config = dict(
    model='segmentation model',
    dataset='aerial photos of the United States (SatlasPretrain)',
    train_examples=203450,
    image_size=48,
    crop_scale_min=0.5,
    horizontal_flip=True,
    translate=0.06,
    num_classes=8,
    output_stride=4,
    arch='mlp_mixer',
    norm='rmsnorm',
    norm_position='pre',
    activation='swiglu',
    parallel_block=False,
    inner_norm=False,
    moe='soft',
    num_experts=8,
    moe_every=1,
    expert_mlp_ratio=1,
    slots_per_expert=2,
    shared_expert=False,
    patch_size=[4, 4],
    conv_stem=True,
    layers=10,
    width=192,
    residual_init='none',
    optimizer='adamw',
    lr=0.0023,
    beta1=0.9,
    beta2=0.999,
    eps=1e-06,
    steps=21600,
    batch_size=64,
    epochs=6.8,
    lr_schedule='wsd',
    decay_fraction=0.3,
    final_lr_fraction=0.01,
    warmup_steps=640,
    weight_decay=0.05,
)
Rows from block 6 of a small segmentation model, named by matrix and row number. Rows with one number within an expert belong to one neuron, the router's apart. Each number is 200 + 30 x the weight over its row's rms, rounded and kept within 0 to 999. All counts start at 0.
Before each expert's rows are labels from the 100 images, of 14976, where the router gives the expert most weight on average: "responds to" is what is common among them. Only what is clearly more common there than usual is listed. The data: aerial photos of the United States (SatlasPretrain). In brackets: how many of the 100.
# router: slot weights (model.blocks.6.mlp.router.weight, 16x192), inputs 0-95
# gate: expert gate (model.blocks.6.mlp.gate, 8x192x192), inputs 0-95
# up: expert up (model.blocks.6.mlp.up, 8x192x192), inputs 0-95
# down: expert down (model.blocks.6.mlp.down, 8x192x192, transposed), outputs 0-95

# expert 1
responds to: crop field (83)
router.2,201,184,207,267,233,217,153,228,156,215,176,220,218,188,208,148,172,168,173,184,208,198,102,211,194,247,181,173,215,196,220,215,222,182,185,123,158,179,181,234,184,177,204,227,192,202,199,179,178,200,205,208,228,191,172,199,202,209,220,222,213,189,227,221,243,207,217,217,238,195,311,196,275,201,186,210,242,175,197,237,199,254,186,205,170,226,208,186,196,200,226,208,176,142,196,179
router.3,192,211,249,234,185,178,194,196,223,215,225,184,207,201,241,198,193,202,225,201,180,166,188,240,224,223,194,164,220,205,253,189,184,226,195,163,218,244,211,229,220,230,207,220,214,168,195,235,182,195,183,211,181,161,236,248,168,206,209,162,164,194,190,199,202,175,212,185,194,225,210,222,236,206,230,241,202,125,239,203,178,210,245,255,184,222,166,207,161,214,219,184,211,255,214,194
gate.8,214,199,194,198,180,182,224,222,196,212,239,201,152,190,219,240,200,205,183,200,178,188,219,187,199,164,185,188,202,199,191,259,214,231,201,219,263,161,200,97,203,209,214,168,175,212,142,197,237,223,213,175,199,211,219,196,205,216,137,190,191,199,182,217,203,238,194,233,186,204,176,207,191,144,228,214,181,214,220,181,215,224,170,201,189,204,184,226,204,197,191,201,208,218,206,201
up.8,238,211,235,178,194,208,198,170,204,218,183,224,281,193,203,206,200,207,203,172,228,170,199,196,186,165,202,221,212,200,276,213,198,155,71,215,144,256,197,236,227,205,171,246,185,199,219,171,198,221,191,195,215,185,204,229,195,200,185,251,192,201,205,215,190,236,218,246,217,202,241,234,216,164,201,171,218,180,180,191,198,160,233,164,217,194,178,224,150,210,209,233,211,169,203,210
down.8,199,202,215,193,146,211,233,301,220,193,207,245,196,229,241,252,175,205,232,229,206,217,219,192,200,210,206,166,212,203,219,203,191,205,255,241,198,227,215,223,222,217,174,213,212,189,189,190,194,206,205,228,175,188,209,196,166,212,232,173,197,183,222,212,186,237,203,219,176,193,227,183,188,206,222,199,215,220,220,244,192,179,248,111,225,171,245,180,194,225,195,263,208,244,281,230
gate.9,160,188,149,208,220,215,178,220,258,165,195,247,231,217,192,186,224,216,159,150,215,182,213,211,212,223,174,198,242,207,191,179,214,180,236,140,219,187,223,209,185,207,178,195,187,218,177,249,245,202,206,184,189,198,174,203,194,156,246,171,183,174,196,170,200,162,208,239,201,186,213,228,235,224,250,224,228,233,233,198,212,196,157,252,211,156,233,176,183,184,210,212,194,198,236,182
up.9,194,163,173,175,180,156,146,162,191,166,189,184,130,196,212,214,209,233,211,195,189,247,158,182,211,212,179,156,221,214,195,181,200,204,235,207,233,191,217,180,185,188,194,177,226,145,149,236,257,196,226,182,197,149,215,179,202,148,182,202,150,195,204,157,206,175,173,165,219,188,211,204,175,142,154,195,203,233,228,157,197,240,182,182,256,200,201,228,231,175,224,217,161,193,229,171
down.9,191,166,222,208,230,180,160,224,183,243,192,216,215,243,216,183,241,186,182,226,142,218,126,221,222,210,232,268,237,145,204,171,203,174,215,183,200,225,148,267,210,232,194,200,189,178,187,175,236,208,234,248,193,182,179,198,167,174,240,230,184,195,224,179,221,193,213,230,221,181,170,206,167,204,206,193,200,212,208,225,216,190,195,177,211,166,149,215,212,183,181,207,208,192,139,195

# expert 2
responds to: building (96)
router.4,220,195,146,212,157,176,183,194,197,204,243,215,212,210,234,268,197,107,196,218,186,198,240,202,205,263,153,226,224,187,217,229,233,153,210,190,230,210,199,206,227,222,173,232,185,243,216,197,212,191,226,213,177,194,179,186,205,182,181,201,124,229,159,199,186,285,219,222,190,183,186,189,219,185,184,242,217,216,142,247,189,207,206,140,220,134,212,178,210,192,213,199,214,205,203,185
router.5,258,232,185,198,200,118,184,217,180,202,176,211,198,219,144,152,210,152,194,211,220,196,157,178,250,203,196,226,239,231,222,225,222,205,221,167,202,192,149,183,159,213,180,264,167,252,154,188,232,205,228,208,239,181,182,197,216,177,179,206,189,273,171,177,174,225,192,205,187,233,281,191,196,231,166,207,178,217,242,248,231,191,195,162,157,175,214,155,228,220,211,225,182,223,187,223
gate.8,216,215,217,195,263,249,210,194,217,192,202,207,176,214,219,222,217,263,197,210,202,159,183,208,204,177,190,221,199,207,141,170,207,172,228,239,161,202,234,227,228,200,226,252,213,198,169,210,176,223,195,203,210,207,233,221,191,196,119,190,239,209,214,224,213,197,176,231,240,204,179,224,265,238,204,181,234,222,235,218,192,287,209,236,220,202,213,246,213,144,208,220,210,203,121,222
up.8,196,205,157,215,246,200,215,179,208,186,161,225,221,223,208,237,194,239,203,198,196,197,230,207,213,248,227,220,186,205,119,172,243,176,147,183,166,144,183,192,233,177,211,193,207,191,203,183,176,174,216,195,250,201,150,194,237,176,142,183,256,188,195,202,174,198,149,195,222,198,177,203,223,202,189,128,216,213,240,268,212,176,125,178,258,200,217,215,146,181,181,215,208,73,202,253
down.8,203,220,175,163,234,209,204,194,231,218,197,185,228,203,226,224,196,286,209,198,119,221,200,222,213,188,191,236,199,189,185,239,188,185,215,199,195,191,224,254,203,213,199,189,211,164,181,214,99,208,222,273,216,202,186,150,145,221,197,201,216,192,232,191,185,154,201,224,182,176,108,205,229,187,160,202,178,182,189,184,173,195,207,243,299,164,209,138,208,173,187,236,205,159,236,197
gate.9,200,201,162,199,189,198,208,221,194,173,194,183,200,207,205,247,175,195,213,205,190,237,214,199,210,221,191,179,177,212,150,131,311,261,215,192,155,274,176,256,225,152,223,178,197,204,234,211,148,155,205,209,219,192,174,248,181,163,173,214,212,191,187,192,191,213,223,191,198,160,157,201,234,175,203,113,227,246,183,215,208,255,177,183,215,191,204,194,179,210,202,182,225,196,183,197
up.9,208,185,209,201,240,187,198,220,185,174,155,201,226,184,209,134,205,202,221,213,177,181,211,189,211,193,196,274,196,168,235,191,163,250,269,177,145,150,150,170,184,192,200,226,201,192,235,181,214,164,198,202,177,192,197,169,202,203,166,192,248,174,219,212,180,125,176,181,204,211,186,195,198,166,189,247,164,186,218,203,196,163,240,198,172,227,199,221,179,188,177,215,191,172,219,232
down.9,183,195,216,198,196,244,198,187,195,190,193,186,198,208,211,231,201,219,232,211,207,262,202,199,177,174,181,149,195,167,279,192,191,209,173,203,204,230,198,270,202,195,194,190,200,217,200,200,122,223,215,315,163,214,218,168,178,188,209,179,175,189,196,214,202,149,249,164,163,179,169,222,211,205,201,283,164,179,187,167,209,187,205,256,211,202,164,194,232,204,215,183,213,267,217,203

# expert 5
responds to: building (83)
router.10,193,173,245,205,212,187,182,183,188,257,229,200,202,191,189,166,194,234,185,193,212,232,169,212,156,201,215,205,232,170,169,211,142,211,179,178,162,182,244,250,201,208,238,143,219,218,215,193,188,250,182,210,265,219,187,159,237,194,226,223,244,229,232,179,279,183,161,215,185,199,220,232,196,166,244,175,186,183,257,110,239,144,177,235,181,180,218,234,136,220,234,196,132,220,231,219
router.11,196,204,214,223,196,185,190,195,171,238,192,174,229,200,212,153,214,218,176,186,236,221,176,194,251,201,213,211,196,191,217,224,244,131,99,204,193,199,213,233,212,181,215,121,198,203,221,190,197,227,210,180,214,224,200,217,235,213,167,206,231,269,225,213,207,226,143,221,157,200,199,174,207,137,229,170,174,210,197,167,193,156,127,187,179,221,185,156,144,178,174,229,158,192,222,195
gate.8,210,188,161,191,147,182,176,238,192,178,189,187,217,192,220,169,200,184,195,191,193,134,206,205,213,225,226,163,227,221,209,187,266,137,233,193,165,242,148,187,228,200,197,190,199,184,162,220,230,170,223,169,163,196,225,225,187,205,187,170,151,223,220,211,211,236,224,230,235,179,175,194,192,251,191,175,264,141,158,218,174,262,138,168,181,185,200,188,236,230,194,208,184,183,165,202
up.8,185,252,210,201,245,194,157,170,194,128,242,241,125,203,199,248,181,187,192,222,210,198,193,197,181,215,170,166,169,218,234,140,214,191,190,180,176,190,187,146,190,168,160,237,222,213,164,189,226,175,173,187,202,192,189,247,199,181,215,203,185,173,204,180,189,216,198,157,205,233,263,209,197,230,219,182,225,171,228,243,204,201,219,232,221,229,178,204,205,188,221,183,214,178,216,188
down.8,166,211,200,260,220,192,186,168,182,220,238,202,197,195,192,207,210,194,188,193,231,263,220,180,155,179,172,199,230,213,219,208,227,201,228,129,184,175,203,196,174,211,193,224,188,219,181,191,200,210,235,329,191,228,199,205,219,237,225,196,192,170,159,147,217,180,203,213,231,178,213,210,181,229,209,204,232,202,221,230,229,200,211,219,188,219,188,220,221,238,233,163,213,197,230,171
gate.9,133,194,197,270,233,205,189,253,168,198,208,207,200,174,220,201,212,198,193,182,206,209,225,195,179,229,188,197,197,215,173,163,250,163,280,269,188,221,175,182,209,154,160,129,208,139,209,199,190,172,226,190,194,179,175,239,142,205,213,209,176,196,229,195,228,225,227,177,193,189,220,218,213,238,166,173,245,204,190,199,184,230,164,189,209,124,208,182,197,237,207,200,220,107,219,157
up.9,179,218,168,156,220,142,188,232,196,183,172,197,216,222,172,197,194,214,187,193,212,156,196,207,222,210,207,169,185,254,232,162,258,184,266,110,176,210,171,161,193,180,172,237,197,189,202,214,237,174,202,191,203,218,215,245,208,217,188,212,200,220,172,181,201,208,229,177,186,216,198,193,202,272,220,262,242,168,203,190,185,272,207,186,175,234,181,151,225,160,213,201,163,202,162,218
down.9,174,204,202,197,190,183,172,181,182,242,244,226,205,200,201,192,223,173,202,221,212,254,225,200,173,175,204,193,207,161,223,166,229,220,173,149,204,178,202,170,217,169,201,182,194,221,221,188,240,237,224,302,178,214,242,214,213,225,181,209,175,203,140,141,170,195,182,215,219,218,183,190,180,181,214,240,206,209,218,197,208,163,223,187,192,226,196,252,205,182,181,169,195,253,168,197

# expert 6
responds to: building (97)
router.12,177,185,209,190,150,150,180,204,194,202,161,198,202,164,224,209,204,188,198,199,171,206,192,222,216,186,161,267,203,178,123,198,212,187,240,181,176,171,189,189,217,257,231,171,160,230,203,172,142,198,241,200,179,213,226,203,185,260,155,169,210,189,207,191,164,238,130,251,229,194,150,167,133,223,199,201,188,227,208,208,217,222,233,152,209,132,253,168,173,199,199,224,184,194,196,209
router.13,227,246,195,177,128,204,195,217,200,186,232,172,205,199,177,250,200,228,187,205,222,184,185,194,179,210,198,197,273,205,194,214,213,215,224,225,174,236,262,168,230,179,202,192,205,213,202,199,154,196,216,191,162,174,230,165,219,154,174,206,181,224,148,117,182,184,197,206,206,195,134,246,131,246,214,212,196,203,142,215,193,160,197,170,211,195,210,176,204,196,221,161,169,220,159,226
gate.8,232,199,163,200,260,200,234,143,203,182,213,204,138,190,201,198,189,223,271,239,194,147,209,236,216,186,213,204,169,204,206,183,103,204,146,189,192,181,195,145,216,212,174,239,208,244,173,146,251,162,179,175,175,169,202,211,204,225,205,157,185,215,195,215,174,178,213,199,212,205,238,213,141,173,219,175,175,241,247,234,215,181,175,218,200,195,203,210,231,206,229,199,249,160,201,219
up.8,192,233,182,218,208,157,169,163,216,218,221,207,269,198,225,175,209,234,178,207,192,169,186,201,218,234,207,240,245,193,196,203,183,157,152,146,153,173,220,266,200,233,194,208,203,185,242,176,196,201,196,206,215,205,227,215,199,215,204,208,191,201,208,214,242,155,187,208,222,229,237,216,218,119,201,147,186,135,199,256,173,226,172,229,224,166,207,240,196,126,221,228,184,180,148,225
down.8,166,175,189,186,242,245,248,253,224,189,193,200,246,188,235,236,169,250,196,166,163,206,196,213,208,204,191,188,165,220,160,229,243,175,268,230,172,201,190,250,201,220,191,208,208,165,190,211,142,209,185,188,221,187,128,196,140,174,204,223,206,185,238,206,232,198,213,214,214,166,153,199,206,215,193,172,206,187,164,217,146,208,168,211,254,207,220,112,164,194,194,234,207,153,229,176
gate.9,211,219,258,194,166,194,219,166,184,300,216,183,259,191,201,210,202,200,221,212,219,219,190,197,219,172,212,297,204,187,194,232,137,180,127,200,191,170,193,153,168,203,236,200,194,207,228,198,176,255,238,204,163,191,180,193,162,196,184,233,264,206,202,184,186,171,176,168,188,197,215,204,159,99,205,185,145,187,242,279,205,102,198,191,176,196,196,216,179,204,219,191,198,226,190,176
up.9,210,194,180,200,179,189,168,220,201,157,177,193,202,190,221,152,209,170,188,200,214,146,211,208,215,201,203,156,203,181,179,226,269,197,195,137,207,164,180,238,170,212,195,230,203,222,271,216,242,218,210,203,190,204,193,211,218,224,239,295,133,200,223,206,197,220,208,231,220,208,224,184,245,182,204,195,216,121,229,147,198,246,231,181,186,186,206,210,213,209,186,214,233,202,180,219
down.9,215,197,193,215,248,233,229,207,159,207,219,235,249,205,206,199,211,182,197,232,196,162,188,212,220,209,250,207,188,198,195,155,235,228,208,218,186,196,199,154,203,170,210,178,200,212,204,191,179,226,190,232,279,229,153,222,205,232,202,229,222,216,217,203,136,193,201,217,232,205,140,173,191,141,174,125,242,227,230,253,156,183,146,180,118,244,190,193,162,214,204,208,176,120,207,171