From a checkpoint of a small segmentation model.
Model: 9.37M parameters, 48-pixel images, arch mlp_mixer, activation swiglu, moe soft, num experts 8, patch size [4, 4], layers 10, width 192.
Training: 21600 steps, held-out accuracy 87%.
Data: trained on aerial photos of the United States (SatlasPretrain), 203450 training examples.
Rows from block 4 of a small segmentation model, named by matrix and row number. Rows with one number within an expert belong to one neuron, the router's apart. Each number is 50 + 15 x the weight over its row's rms, rounded and kept within 0 to 99. All counts start at 0.
Before each expert's rows are labels from the 100 images, of 14976, where the router gives the expert most weight on average: "top examples" is what is common among them; "patch colour" is the nearest of a few named colours to the mean colour under the peak. Only what is clearly more common there than usual is listed. The data: aerial photos of the United States (SatlasPretrain).
# router: slot weights (model.blocks.4.mlp.router.weight, 16x192), inputs 96-191
# gate: expert gate (model.blocks.4.mlp.gate, 8x192x192), inputs 96-191
# up: expert up (model.blocks.4.mlp.up, 8x192x192), inputs 96-191
# down: expert down (model.blocks.4.mlp.down, 8x192x192, transposed), outputs 96-191

# expert 4
top examples: crop field
patch colour: black
router.8:34 45 72 68 43 67 61 47 60 65 58 51 61 60 58 67 44 42 31 42 50 68 46 35 36 41 82 47 61 61 59 63 62 62 44 42 45 59 26 44 53 36 54 42 64 41 31 59 24 29 35 57 66 36 47 70 47 46 13 61 44 24 55 69 56 46 41 61 38 43 61 70 44 28 58 69 76 25 61 36 54 17 47 50 80 58 38 46 42 70 80 45 38 49 45 50
router.9:49 65 28 71 48 59 53 44 60 38 30 55 56 60 50 56 35 39 63 23 55 67 57 29 53 50 41 48 59 50 68 50 49 65 29 58 59 52 43 63 38 71 46 84 44 36 56 25 35 30 59 52 45 54 55 61 35 42 36 65 55 23 48 48 54 54 34 75 92 26 84 59 32 19 57 45 21 79 59 50 84 51 43 44 78 47 46 48 55 64 68 57 56 36 55 53
gate.9:62 21 25 41 45 37 58 72 44 54 57 49 45 47 43 37 57 47 40 42 54 43 53 47 56 50 30 40 50 55 33 83 44 38 58 50 47 46 52 23 45 74 40 63 43 69 76 57 78 52 49 38 45 31 52 40 52 71 17 17 32 72 54 00 48 54 65 48 42 95 32 42 51 44 53 40 62 60 42 76 65 45 60 65 55 62 60 75 53 15 51 45 41 72 54 47
up.9:27 48 42 60 37 63 54 09 55 40 66 54 42 39 52 45 48 54 50 54 52 43 37 63 52 47 20 20 42 57 53 38 64 54 38 38 50 36 42 46 34 38 52 39 81 43 31 31 04 36 50 67 60 83 47 65 80 49 61 99 66 46 49 46 60 49 49 55 44 38 64 52 61 71 40 42 37 57 61 22 71 63 43 48 62 44 44 53 14 72 37 46 43 69 80 73
down.9:34 27 51 47 34 46 37 55 37 64 51 38 60 71 48 73 49 54 38 50 54 76 33 27 47 71 65 55 57 81 27 38 34 50 63 31 36 28 58 49 36 35 23 33 58 68 65 35 50 35 69 42 54 53 34 32 55 45 35 55 51 50 40 18 26 36 30 48 36 58 65 46 56 29 63 62 40 29 58 60 61 35 68 34 60 48 27 15 61 74 53 44 70 58 66 49
gate.10:61 41 49 55 40 51 53 56 54 33 65 51 59 26 52 36 77 45 31 44 55 49 39 51 47 42 19 48 42 84 56 61 73 52 53 42 43 65 65 61 51 44 44 22 49 97 57 47 52 59 72 32 60 24 49 32 54 64 34 32 57 57 39 51 57 44 44 42 29 72 39 39 71 51 38 46 62 49 26 46 45 60 39 80 64 45 38 58 64 61 29 47 27 81 30 41
up.10:65 43 63 14 54 39 55 45 29 52 43 44 58 60 39 29 60 49 22 60 48 43 38 68 54 50 57 45 49 64 34 40 70 33 59 52 39 51 63 16 64 60 62 34 40 73 56 62 63 60 54 55 44 30 50 23 57 65 73 47 41 66 50 38 28 53 22 22 31 68 29 29 36 67 52 51 58 35 67 59 51 55 69 67 22 47 30 62 80 39 25 48 54 54 47 36
down.10:56 71 55 39 70 71 35 17 72 32 58 64 40 40 62 39 61 43 56 56 33 11 58 66 58 45 32 35 45 61 71 49 78 77 57 58 61 60 64 67 59 56 81 50 46 82 32 44 51 36 73 36 53 35 61 44 44 37 56 68 51 80 68 68 56 61 73 39 49 64 33 49 63 68 29 68 70 39 63 28 36 58 54 48 44 46 57 59 50 50 47 47 30 62 46 50
gate.11:50 53 52 49 44 62 57 99 46 25 66 43 56 41 52 45 62 45 44 57 48 01 31 53 34 48 34 60 42 83 56 38 59 57 51 41 41 76 52 68 39 58 44 55 40 69 57 49 73 61 61 34 49 40 54 43 47 57 47 61 22 66 49 37 81 47 47 37 42 75 45 38 46 61 47 17 53 50 54 69 55 21 45 58 77 50 39 55 37 56 61 43 31 73 35 38
up.11:56 37 58 35 45 89 47 35 48 37 64 59 44 23 62 44 64 46 62 23 51 06 44 54 29 56 13 38 47 62 51 65 54 42 40 59 52 58 43 70 61 61 59 39 45 51 61 36 44 43 60 11 49 51 50 27 47 50 56 39 25 57 57 61 72 57 82 56 49 37 38 35 73 40 49 73 57 69 31 27 49 51 29 37 93 52 42 55 43 61 61 47 24 71 64 56
down.11:43 46 60 72 46 50 66 49 03 59 66 45 54 33 36 55 53 69 56 41 63 58 55 33 41 46 72 54 52 50 37 48 76 15 60 67 32 71 30 59 07 41 53 46 59 68 21 39 14 35 45 26 54 79 61 51 42 77 38 69 61 33 59 32 69 41 30 54 57 35 39 40 43 38 31 41 43 53 50 26 36 38 54 26 46 51 40 56 17 54 35 58 67 44 48 36

# expert 5
top examples: building
patch colour: grey
router.10:66 54 61 71 58 79 55 30 65 56 64 39 57 44 60 68 51 53 35 52 53 61 30 58 27 41 61 74 65 61 64 59 57 66 68 46 69 53 46 49 55 22 51 39 77 45 37 41 53 71 73 35 59 31 47 65 49 49 56 51 60 38 53 66 56 52 40 58 38 67 46 59 63 40 60 49 55 35 65 53 38 26 56 47 52 57 58 59 67 78 47 33 35 52 52 73
router.11:47 23 53 51 51 64 47 46 50 82 61 50 51 57 29 67 49 55 38 36 54 68 32 26 45 57 65 61 55 48 25 60 35 23 64 40 72 31 29 43 48 34 73 16 45 62 27 60 05 46 75 52 65 50 57 65 88 69 49 66 64 34 50 50 39 55 55 45 46 76 37 67 75 64 32 74 76 72 60 65 65 54 42 48 55 64 58 50 42 38 53 52 51 68 29 43
gate.9:38 55 44 15 49 72 53 52 12 44 36 36 54 45 58 42 47 44 58 60 46 47 42 89 67 50 43 32 30 48 33 30 73 39 33 45 41 21 70 36 53 57 51 75 54 60 72 30 74 59 43 67 48 37 46 26 71 52 69 66 29 84 43 39 66 42 39 48 71 31 66 22 31 62 59 22 34 44 54 48 21 38 43 44 26 35 29 45 74 48 42 36 51 40 81 44
up.9:50 50 52 42 54 43 46 40 34 41 65 47 44 44 46 49 64 45 64 48 58 70 58 51 66 59 78 45 34 34 42 35 33 12 66 52 48 14 37 40 63 76 47 71 83 67 39 56 39 44 53 64 51 35 51 42 62 57 32 56 38 49 46 39 32 45 37 54 52 38 39 39 62 70 34 61 73 58 43 41 65 43 33 60 38 48 58 35 52 35 92 39 31 57 60 70
down.9:50 74 44 58 50 45 48 64 35 58 63 54 60 87 92 57 61 39 72 38 54 33 52 70 40 67 80 46 69 56 59 59 20 69 55 57 62 51 78 43 55 48 49 54 64 42 58 64 34 40 64 66 63 38 32 46 06 62 27 44 47 60 56 17 39 41 61 56 47 65 58 02 49 35 72 43 59 52 39 78 47 36 33 60 54 26 58 79 65 76 83 42 72 23 57 48
gate.10:43 43 48 27 43 76 53 63 27 51 39 46 49 67 52 44 55 43 43 50 46 88 60 63 63 55 53 29 45 55 39 44 42 34 56 48 39 10 41 18 28 40 43 74 40 46 68 61 66 49 57 80 39 56 50 35 58 34 08 55 44 69 41 31 30 48 33 41 48 24 34 42 50 69 86 24 45 71 70 82 36 28 59 40 39 42 54 21 53 38 56 44 45 49 54 45
up.10:31 48 72 46 36 52 52 55 44 21 66 49 45 00 68 43 56 46 54 34 51 26 41 63 54 43 26 40 54 51 44 76 85 49 50 47 51 52 55 62 88 68 53 27 86 51 43 23 58 49 48 31 61 32 48 30 45 79 59 38 44 53 50 48 92 52 45 48 54 29 29 44 67 35 23 69 68 31 46 28 56 50 31 48 54 58 54 46 37 42 22 47 47 28 55 76
down.10:17 49 82 38 59 64 34 38 55 25 27 54 39 22 62 41 55 48 55 51 33 43 69 59 59 45 35 32 35 37 39 45 99 52 58 58 37 34 51 58 59 74 54 45 44 54 71 43 56 48 44 15 39 58 61 43 11 57 44 78 31 63 46 47 88 47 40 40 48 43 24 60 34 43 48 57 53 54 51 34 47 42 67 41 53 68 42 68 43 41 46 38 57 57 53 44
gate.11:83 71 35 60 36 63 63 82 58 59 57 62 51 41 59 37 45 45 44 47 46 17 51 64 61 54 43 58 31 66 63 58 57 62 51 55 47 47 78 29 45 52 44 63 35 61 58 45 79 61 35 43 52 45 57 43 37 44 66 44 74 51 54 66 47 57 46 20 46 73 53 54 31 46 72 45 53 32 61 76 42 37 66 65 40 59 13 55 66 46 27 37 65 42 57 44
up.11:66 77 35 88 44 56 51 70 70 70 67 60 52 46 56 62 48 51 32 44 48 07 53 23 42 49 67 80 53 69 73 65 56 69 55 58 45 47 57 38 53 36 38 44 41 65 45 45 68 50 48 48 59 37 63 64 32 44 39 67 89 44 53 77 54 60 38 34 30 71 49 82 49 57 86 45 64 17 65 59 45 24 66 61 45 56 21 51 72 64 46 40 48 54 66 49
down.11:37 76 50 56 56 56 31 73 58 67 47 68 53 55 65 32 39 28 52 31 53 51 40 70 45 84 50 28 58 65 76 38 73 70 37 82 62 47 48 66 57 57 44 48 47 62 47 41 38 51 67 50 60 34 39 24 53 57 26 47 53 46 87 39 65 81 52 45 49 68 59 18 42 35 62 67 46 41 35 65 68 40 63 40 25 14 63 79 53 71 31 56 41 36 22 47

# expert 0
top examples: building
patch colour: white; pink
router.0:63 42 45 56 53 31 43 49 38 99 38 42 73 81 32 61 79 49 39 43 56 47 63 36 55 47 95 66 41 68 51 36 16 31 81 51 43 47 47 43 43 43 55 67 56 75 22 70 29 73 62 67 37 51 45 57 59 40 35 57 66 29 54 50 22 42 44 72 31 64 52 56 40 68 49 48 70 54 59 61 37 57 63 68 46 40 42 32 45 51 73 45 50 41 16 37
router.1:42 30 39 49 60 33 51 61 39 86 49 52 60 77 31 51 48 35 62 27 44 50 60 24 84 50 84 54 57 25 47 63 24 14 41 39 74 19 48 04 53 55 70 77 27 50 51 43 39 42 36 68 32 40 53 48 81 66 57 63 47 42 51 34 33 50 29 70 71 41 74 55 41 61 71 48 77 50 38 55 55 41 44 22 64 59 50 46 46 44 77 69 57 45 59 52
gate.9:45 47 68 51 37 71 56 46 41 32 77 50 41 17 50 39 52 47 39 72 50 69 31 65 37 46 24 18 54 55 47 49 81 52 54 56 51 70 60 75 57 65 59 17 46 76 34 32 40 34 57 27 59 36 49 30 50 64 21 52 33 90 48 41 68 51 58 65 57 77 51 20 78 35 52 77 71 32 23 27 58 45 31 37 64 45 50 70 55 65 17 38 32 57 71 49
up.9:49 43 36 51 38 37 51 74 57 67 73 58 55 55 31 50 58 54 76 49 54 00 38 58 53 54 40 71 61 26 47 58 49 33 62 48 54 54 40 64 36 40 62 55 63 53 50 56 71 53 45 60 33 59 51 57 51 36 14 46 50 35 54 45 62 51 61 67 43 66 58 66 51 41 20 32 42 64 35 62 37 66 62 57 34 54 52 54 16 27 35 55 64 18 86 50
down.9:62 45 41 28 38 37 81 58 16 57 36 51 62 52 45 31 63 47 58 28 60 59 45 73 84 43 23 49 43 14 48 41 58 64 52 37 46 71 60 69 63 50 58 24 71 30 47 52 59 40 47 41 57 55 52 30 65 45 42 44 60 35 59 67 47 42 99 64 30 70 47 45 89 57 42 32 55 41 51 60 43 42 39 50 38 44 44 19 70 82 42 62 61 52 64 67
gate.10:52 34 50 13 41 35 48 08 37 33 48 51 50 44 54 38 52 46 62 34 51 49 50 62 46 46 32 36 48 40 37 51 83 48 37 56 45 58 58 78 72 63 40 52 67 38 67 40 55 52 46 33 67 47 51 30 51 71 03 33 36 29 54 58 91 53 29 43 50 49 42 39 53 30 50 55 38 65 36 20 66 76 58 55 62 47 44 64 61 38 50 49 48 36 71 52
up.10:51 44 43 45 67 83 50 36 41 76 46 39 56 81 70 52 50 50 46 57 56 74 47 66 43 45 78 44 39 87 38 44 44 30 54 48 47 68 58 39 70 57 51 70 46 44 53 51 37 56 58 78 56 37 51 42 33 38 97 42 46 68 49 43 46 47 42 53 73 28 82 33 48 46 69 55 44 57 51 49 48 44 64 47 70 48 45 58 81 57 81 47 22 70 32 58
down.10:10 45 49 69 57 84 56 81 63 57 81 46 42 66 51 48 53 35 56 74 47 64 40 29 23 42 88 52 56 74 33 63 62 46 62 39 48 37 48 30 63 62 69 73 22 68 53 60 43 37 70 66 34 50 82 56 33 46 63 66 50 56 27 39 58 36 41 41 56 38 48 63 32 43 56 65 69 51 46 65 69 65 67 76 59 37 38 57 52 47 69 56 80 20 45 38
gate.11:55 41 44 33 62 63 72 49 66 64 75 38 35 59 61 60 46 48 40 54 62 32 30 99 43 36 75 38 57 65 50 48 60 42 64 70 55 45 47 22 62 49 27 60 50 45 62 56 48 66 74 61 78 69 65 55 55 59 37 39 59 84 49 27 37 42 80 35 23 47 63 40 69 29 44 63 82 35 49 51 51 60 56 67 33 57 39 69 07 30 48 23 53 55 34 53
up.11:38 53 45 46 29 71 42 82 17 23 55 52 40 00 36 54 50 39 50 20 47 89 46 76 47 47 27 25 44 66 40 46 47 20 54 44 52 37 39 19 34 60 44 52 41 74 46 52 32 46 53 54 55 43 61 28 76 45 62 61 47 47 44 68 61 56 42 31 54 79 62 63 52 38 39 63 58 62 49 41 83 42 44 43 45 60 22 24 45 52 37 50 63 35 60 46
down.11:50 63 45 57 44 50 39 68 50 41 74 41 63 37 61 55 55 58 45 45 42 66 43 61 74 61 63 62 38 56 43 26 87 64 67 49 53 42 70 44 53 62 62 69 48 45 61 40 31 58 60 70 47 73 55 71 99 63 35 27 42 67 45 35 65 46 65 37 41 59 48 69 73 55 25 56 50 35 62 91 35 54 69 38 32 34 56 99 44 51 55 54 50 43 57 64